From a checkpoint of a small CTC audio transcriber.
Model: norm rmsnorm, activation gelu, layers 12.
Training: 3100 steps, batches of 64.
Rows from block 3 of a small CTC audio transcriber, named by matrix and row number. Rows with one number belong to one neuron. Each number is 128 + 32 x the weight over its row's rms, rounded and kept within 0 to 255. All counts start at 0. Numbers have three digits each.
Before each neuron's rows are labels from the 100 clips, of 14976, where the neuron reaches its highest value: "top examples" is what is common among them. Only what is clearly more common there than usual is listed. The data: read English sentences (LibriTTS-R). In brackets: how many of the 100.
# fc1: first MLP up (model.blocks.3.ff1.fc1.weight, 512x128), inputs 0-42
# fc2: first MLP down (model.blocks.3.ff1.fc2.weight, 128x512, transposed), outputs 0-42

top examples: the word "the" (75)
fc1.244:144104142141112107199099121172147114097070107165119117125127129127137141168118168114187130147104137147131146195131094135190156168
fc2.244:180150080103117149089102114153142171116112120154194107079150123129239108100094143094124133143091144085086146099089069132104103168

top examples: the word "you" (34)
fc1.403:168134144146152079164187143156106138106153122159143119062130125111142122114107171056098112110169155165067119113130131121117142122
fc2.403:116178132107158097109110170090157189095108136151163114147115107119111071164154180136100165107113107120137188102154157098102176095

top examples: the word "of" (55)
fc1.85:192120094101121110125138100088122104051170153152157151100215220120141142118134137108136156078102152169097150124128162104124090124
fc2.85:094090082106124154099104065119110167102109104104175114149103141140090100099116059139119093133136088118103145170166113140077135111

top examples: the word "she" (43)
fc1.333:150145122127148150119167180168147124127134142130113138134181150150159171095188170166111166108149093105111136206128135138141195170
fc2.333:195144099107099098134152139158166071165100057122167113134084179176077166132093143161119151079138138123103083119102118106183089114

top examples: the word "the" (77)
fc1.149:162102182115157114125173121160101084089146124134140160138139128164142098125141118112222145099074178104129124123121080085123151154
fc2.149:102132120149075171092126158063155156103094151073074080137097159155058106143077181105119145146085139125118108117129082119105094145

top examples: voice: male (77)
fc1.461:192169172167116112101152101126113159111153131076103143149108176155134115093155124092169150140099197054104094133085147150091116124
fc2.461:157140091114107122134108154132165172106116099125161114204170103149109123137083154182163148107116092116159127126097130132100178138

top examples: voice: male (90)
fc1.94:126124189111192082146087136090141127137101182106154129145127121082147165114155106123162163079098100101125117081119156111155160080
fc2.94:105177151133123089120169116142162113151172110149138106113131145129096129183083121087138064102167083164135119143182160144106172105

top examples: voice: female (82)
fc1.335:097159155137146137109138146151188137109167136108108189119128103143115127116145108168142095169118162092156138158156168065107094094
fc2.335:080088124156102187134090150160151106145145128185103129141126169120113115159127111116158142100151113095093158064116116198128139170

top examples: voice: female (97)
fc1.261:094171116144123068131125078147100101131112123094112168115076096189108141169128114107103165193192118108128122130119127129125130092
fc2.261:125116170165077137102127166153132089103194116143049108131141126164093110147124117154187182101113114111089151075144131138047107158

top examples: voice: male (88)
fc1.218:156104118108165173122126156113119072132086144148126087166132120111089053112152153121155151148122075154096100104088134187130132179
fc2.218:100185111125110092145139104135085131114118140105173088137154125180136170150186064151103206078151063109127130138128115140165175092

top examples: voice: female (79)
fc1.254:114136138194103140069140122135153052098140108114108083112137121156131163188144100146160138142120143120180100159125170105130194124
fc2.254:119074154184109097126132133149142150154153124160131141129157076137107132078147165190111115080110131158141141116162086186084080124

top examples: the word "as" (33)
fc1.54:069159152089096184110164095145192143104109134150139109130161170140143180148138084063103091172082166118113147129138129104146148151
fc2.54:090160158117097153206151130110105079143176079178147138197164174141164122125158159170149130102152134144136152168185083085109077102

top examples: the word "she" (36)
fc1.224:144102165105161090158114067171085125163139182109110141138096139115106063107095126164129093140135121176155116191196148120153192108
fc2.224:135126095159105165053143119136124145136129133138167025130080157186145117108098130071116132100170127167143121147107111156100091086

top examples: the word "he" (37)
fc1.196:187162156091139112181130073138157098093101113133112159154115136110091111106129146155161124134096153155129156145191159129104158222
fc2.196:122105119094164089131178123124223173154156203098116156147146105081080147133093108116117164149134119113138126090096124139206102142

top examples: voice: male (77)
fc1.452:129125118118160091119146146087152131136122134124146132132130156109162115101149159096175118141088053128114099151026108174247124204
fc2.452:099135074197076171142208208169143121102087113113104132128118145154104151175097111094086119156126147062096195058128182141168145105

top examples: the word "you" (38)
fc1.354:114168163126144134125181148139165118135103145077080029131087128118084119115117086077151110098185195139137162138148133183174157113
fc2.354:097095113122101098142187145139063135100120133161130135170110146113144105166107196106082110157094122133120107102133099148169119108

top examples: the word "not" (26)
fc1.207:163055129070087141128130105146101101071164116114115097135124109142115129172151093181116094132085136150145096150159138112127114131
fc2.207:105168106150088186151068192109152113187084134162137167163142141154127173112117088082103157135144121130128148127116170124078179098

top examples: voice: female (100)
fc1.468:151155181135104162116069052137098156119151084152163166108110085120164120171180164167102157116135088145098174153099108141133157099
fc2.468:175096158115153174167128110176164170111131130129134127106157109121121106114108145128162116081169117216135143107093205146117083093

top examples: the word "not" (25)
fc1.1:139172114079166113113122058172143152090112125150154156117105127142134071151075157074090139125139186104160096115098134191114160157
fc2.1:160128145094094091166156174057166188151124141142112161136105143139044134135215162161104127084116149145215121089156139140138112113

top examples: the word "was" (54)
fc1.323:098112151113084098143169147105148137092156121151205075177077104141091205113158145159160043084099103112124161163104150140190114099
fc2.323:073083117137096201107164088191139075124082124169076142124164148130140099160081082162101108097164127207096151132090086069175091109

top examples: the word "more" (25)
fc1.460:087076129125133112068155083117186128081157159100155109135170133172132082125092136131088101152115135106226089151157126128112078087
fc2.460:127143149119110147137106100139148135135145109159123138154135086188177118097191096119130110118151175086107161131114150223176165153