Rows from block 3 of a small CTC audio transcriber, named by matrix and row number. Rows with one number belong to one neuron. Each number is 128 + 32 x the weight over its row's rms, rounded and kept within 0 to 255. All counts start at 0. Numbers have three digits each.
Before each neuron's rows are labels from the 100 clips, of 14976, where the neuron reaches its highest value: "responds to" is what is common among them; "loudest" is the band of the loudest frequency at the time of the peak. Only what is clearly more common there than usual is listed. The data: read English sentences (LibriTTS-R).
# fc1: first MLP up (model.blocks.3.ff1.fc1.weight, 512x128), inputs 43-85
# fc2: first MLP down (model.blocks.3.ff1.fc2.weight, 128x512, transposed), outputs 43-85

responds to: the word "the"
loudest: 250 to 500 Hz
fc1.149:146145055105127077160087099138090143163188084132075180060129119116157088073133118126086155148118108087142179131187157117090178098
fc2.149:105141170145107170106124164141165111138150080087069109124182117122120152114079119122172089131067146145088145168134098110139160142

responds to: voice: male
loudest: 2000 to 4000 Hz
fc1.88:131168146134165129118111176117149148112129121080140129190140103116131124139204124153142196143116173142147109192135118152138130112
fc2.88:127150108171153150138103053103149136104144133086122134103135127117107169182121128151161080110189155241128108131126112159135059134

responds to: voice: male
loudest: 500 to 1000 Hz
fc1.172:157105145124080101095102083137094129124147116164116066071071110119166119142127114104139129114145105125138121170215098124094088145
fc2.172:095152138084060138125148180153148115160126089097126141154165136111161114138089136173126108110119137157140126152188163139131128096

responds to: voice: female
loudest: 250 to 500 Hz
fc1.399:138037126129120132146149087166133108167132165112042154130078126132141085076082155120145145080102156127160114116122082102154117080
fc2.399:132099149151179166131097152134154112089077049132145129090118150114132157097137122161144143156058150156146166148187099135147146129

responds to: the word "he"
loudest: 250 to 500 Hz
fc1.196:108116151134166082069148154175131125104144176088127193134194098154094108124092134120093177204089106143110139134170132100122148147
fc2.196:141219114136131142171132119148134203118126058173127105038138098132093122133112130124137114140157157175080131118102130157148146138

responds to: the word "the"
loudest: 250 to 500 Hz
fc1.244:121171084132170150141092132118159164147172111215184185142082135143125128127073134120176102134110171173147086135148106167195130162
fc2.244:122124108134109106109144160089116103152165146157129129092115149155075183084154120138156148086106085109138126170164146163127183120

responds to: voice: male
loudest: 250 to 500 Hz
fc1.383:176085130166177170124125118074105084152128106177134191079204125188135134137139193104069123122157143175129136139134116119181091084
fc2.383:121139127098182107131114132156140131145115125137086141104130087090123087177162109110149120148116133117091097075095129125136206158

responds to: voice: female
loudest: 250 to 500 Hz
fc1.362:150152143090109102164092130124058093098121155154091142108160172142107138094169195107068157083121179092092149188135105161106141116
fc2.362:148154088115155130097145101097117142042162179153095101149172101133182147168096103095107139110086085087172112144122177154204104074

responds to: voice: female
loudest: 1000 to 2000 Hz
fc1.107:165156143165087106152135077146099093184107155100133169155090060109121166080145117087120087073138080139055146138186157125183159139
fc2.107:035073158107145128107097136171173134120141061108083122099135156094186119176173121143144148113121122139165102157105143089140115145

responds to: voice: male
loudest: 1000 to 2000 Hz
fc1.463:155086158139092179102112121098137160137116098140165155093210161131076141162143092121069158164122130138140092121072117174157157129
fc2.463:130103145131135106146155149097121101112162115107098160127054117112113118114130096137147051147085183100170116130158222073078112133

responds to: voice: female
loudest: 250 to 500 Hz
fc1.70:163120129060102100102163160106146178078162161109192160179086106165134130131120135126080111104131120089134131140112079166092072071
fc2.70:142141145145127132126123139105126129142078154073124141147065125115111237128171123146147138123199158130150169156161140118147085058

responds to: voice: female
loudest: 500 to 1000 Hz
fc1.488:121110119187141172128094191099114086078198140170136159128094115128099104189117116101130137134040177075154106120125113127161126139
fc2.488:147060061126147103156158137106118134149148127136149146099155150064129110121129167094135148109145135159105113126108115187097173112

responds to: voice: male
loudest: 2000 to 4000 Hz
fc1.73:094183117142147139139101113142116168130124113109157173078109111164154132186110111121093120163113098122150167184161134141092113150
fc2.73:118149169114129125104138104147099160108117172132119120130174101168159134143168169169050061147105128129118075121076090129126127118

responds to: voice: male
loudest: 250 to 500 Hz
fc1.218:175146104139133070068082140039141140136129048192133101163157090122133104117129162070079145074129143172173143171094107147081155157
fc2.218:096124128095113103138092141139150111125102185177116136138113162103103137124149100037092135175095055148082191130168139146093203126

responds to: voice: male
loudest: 250 to 500 Hz
fc1.500:115131090169077162134095152147107123070168120119109142127114091161115100196126110139173108067145128216164134123224201174111134100
fc2.500:107101080153162119110122095134124170151094138129163117171193123123146136108118146164166127173123196093114154155132103136091146108

responds to: voice: male
loudest: 250 to 500 Hz
fc1.180:079084118070098111095114102135153147103134127092188131092085115089198068132124139119102133105130165078150127166123111170091149137
fc2.180:120181170180127146132142116126076115134167143104095135137161098125113102127081069107144185088176124103071077122052138117125125135

responds to: voice: female
loudest: 1000 to 2000 Hz
fc1.104:169126086165096147166154178120159045123121113179128086084102089112114111127085110157145125106116147171128148075161147096170131095
fc2.104:096096113095171121153085114129123157116098074118140124153079149086139118168041138107075141148135120172127159142067176148179154095

responds to: voice: male
loudest: 250 to 500 Hz
fc1.396:117168166152179158131162141152088164128014104123145115114100143200150116142110147141144122115149089115135134214173101130170185126
fc2.396:120082137089098213080109128226134138104114121124132142185119121077105151119118139054162051106082199131127058142085178100123118146

responds to: voice: male
loudest: 250 to 500 Hz
fc1.105:096110052126171181073149129118161155166062087133164134127098160097124115093172090168131121148110093148147058115137112133113142156
fc2.105:122118091202125143108107167181101178149160116100126102151112165153136169175083127123103139077111095110147137136093086167128068135

responds to: the word "as"
loudest: 4000 to 8000 Hz
fc1.54:112097145102138129122083138153153139154087173100108144149126158131092130109137105148143099136165154125112091123118204143160108138
fc2.54:115119090165140155124117124140162104167115193125162165131221124080098127146087114102104181131168120145145146074094177152106132113

responds to: voice: male
loudest: 250 to 500 Hz
fc1.395:140132084101192107100105081156106147141144154159131130086159092190167114113133156123120117136165126176135066140121123110178097178
fc2.395:150093119125177103183135180080143105083143150178136143145170143190133177126119122127182096128123113075122127189160100171126082103

responds to: voice: male
loudest: 4000 to 8000 Hz
fc1.337:127150154078132106183175109148141154114148114129076114118122108131130161128068137138097189129119129122152100142120176156094099167
fc2.337:080137169125082117171128150146149111208113068073088127138117138122119071136140129125133101205107063047117146160130109144193153128

responds to: voice: male
loudest: 2000 to 4000 Hz
fc1.416:134101147171109104098128132114141070169101151114118091114116152100101178121033107129141148127118131180159096080111150169188116156
fc2.416:118159190156056111136068093106050120138100162117107079170160138154111156131109148135148149119150110137185137149133149122120052173

responds to: voice: male
loudest: 250 to 500 Hz; 500 to 1000 Hz
fc1.482:128140150120151118187169117163084149082079110165102077159106080204121133061094188107151146151130124095147085200162124149097145150
fc2.482:152050128104139133080096111157065116161098148116168129112142132111148126067059177094135096118116103118136146095095082107124082195

responds to: voice: male
loudest: 250 to 500 Hz
fc1.294:134159109144156094071115162134095185115131096129126127122105158099104066092115120111108111131090131191142152164123145127102088073
fc2.294:116155104158105155113170157188140172134156093135129124152235135118145182139134147206135203147145124149184117103156125125131101144

responds to: voice: male
loudest: 2000 to 4000 Hz
fc1.158:094137161139111155119132132057151085134097060124078143109143099130139092091097065101152144134115081108137162172099118119077144120
fc2.158:223101126108120103183154116149127125122109118110147066069079110131167160097101154157152110135132180117103125114140136137172113163

responds to: voice: female
loudest: 1000 to 2000 Hz
fc1.335:091065092153126085077110087172112148145124083128075106177163086071095191122152138152113107154137106121205120143122132100159190200
fc2.335:149106173107109129135143172149145117136129161129127116067186056111112128099148143148194192128141115159125182143178136168151073115

responds to: voice: male
loudest: 250 to 500 Hz
fc1.474:103177115091101161112123133137105135110160125141122101143142150136088180080122171100163189116148137116108132163083131119174119179
fc2.474:112197167171188145114093163100156147122140137125078117097127112147117115174098159144125110126155150111126131073140130111067094139

responds to: voice: male
loudest: 250 to 500 Hz
fc1.146:165168122149098115131099139122132162116119203085152173111162145090139128142113118160120097174144181192141086165106102181160126110
fc2.146:134159166158174178178117130107157090137136155086099142135154115157047148160162102109141095160163106089158148110108174139158151158

responds to: voice: female
loudest: 1000 to 2000 Hz
fc1.503:061123086161138123128100115100103128140068107157139126061137146111145170136109184128128098116163129151199150125113156159167075126
fc2.503:153166132184118178128177130173145151144192141143106057126104133110103142162104124139168101117121127173141050151097081119147149120

responds to: voice: male
loudest: 250 to 500 Hz
fc1.452:106126080087117093146141111150152142056136090146117075118120095132110133103143135147091123129057130098066125164128138096110102102
fc2.452:107114155099162144148123142160163162122097102136158139114136141085087100197172141198087140100114119125115131183169135128159115128

responds to: voice: female
loudest: 250 to 500 Hz
fc1.451:138139103163161138171091164099100164144130114150140171136173106095164099120191102111189102097175117091157100140120111129182159132
fc2.451:107158102161078093170118190101084153162117107135069135141104149133088113165159147126141075086116117125148128155092149157128143117

responds to: voice: female
loudest: 250 to 500 Hz
fc1.447:154064133135116116212158103180118069195117145132107186067126148127157112166128112158145124139098109135106118094117124094098128081
fc2.447:135173179122163063131164160109136118163099117121117078130145114145102094146130159101086142121096101148172167201168086147148137084

responds to: the word "she"
loudest: 250 to 500 Hz
fc1.333:143167104160126128094087122086148142140177096156121234136107069228139111101128124133129135133120131151134120174152152134135100129
fc2.333:146135132131123129151120158187109119086176115081179146117108147129120126135122094104136134157134102123099171057124135208108190128

responds to: voice: male
loudest: 250 to 500 Hz
fc1.476:113087123161148139069139158120130166056133086097066162111080125103123189106104180123124079164097146132135138126094087196148105093
fc2.476:054102130099089077147163189131143115188118111128168137131130083105147137164196151193110150119142116119123088116108134116095163108

responds to: voice: male
loudest: 250 to 500 Hz
fc1.213:147143059170165163122095131154070172115118113140133168056132062162100168154093144091100131176102130098146139166069149137187071131
fc2.213:143102137119173108177128074075105144151090117178154106142128108163134139141218078107103125093127093116111157057134132069066138082

responds to: the word "she"
loudest: 2000 to 4000 Hz
fc1.224:188162177100109088161114117111129105116055083065108122101122052134137100173172110117141105120116124076180085159132095089167132123
fc2.224:111140075129161074121127134099146148159164141104098115056178164084094124131196128116092132159196127144150090131128164119138109111

responds to: voice: male
loudest: 250 to 500 Hz
fc1.93:049100150114113103067124149134128128160131115138136149132097121128136075045147149201093048139120121150149133117147152152156104147
fc2.93:147063137159110123169108112157081132157112091107121103117189149153150120118078094118088160150133066181131099141092036117078125173

responds to: voice: male
loudest: 500 to 1000 Hz
fc1.427:130086188122126094103073161144142091104173136148118065177084155114119156123180191086139134128063058116119149117164100109152088164
fc2.427:191187159116091080110181133069174212117182097134099087131156098123139125167126114111161055121114138122104119071118157086104150116

responds to: voice: male
loudest: 250 to 500 Hz
fc1.200:076120062121145177135105098184135173119127138095114118124133117145162144115147202141112103118140197146106162129115173189131077108
fc2.200:093069151149175156147096174075150146133134192113125158146184161160120147131125095080161095123162121093200130113135065101088119098

responds to: voice: male
loudest: 1000 to 2000 Hz
fc1.507:224118093117147135124163113088107110130146081089147151110074115125178125125171065124086157103167109098098088161109109126111100099
fc2.507:123136126115120142117116150121151156091198115131153092129108123182133131130173127103146174136069132116107121146175167103081121146

responds to: voice: female
loudest: 1000 to 2000 Hz
fc1.75:135115082122101132150140119147107130210102100183119128157068102162167104152107077128087077111177118138138145088150129115096162108
fc2.75:131126171181135110117143148099181133124137069171058155121154100141130104124102134184127112138103098121125079175148189113119158132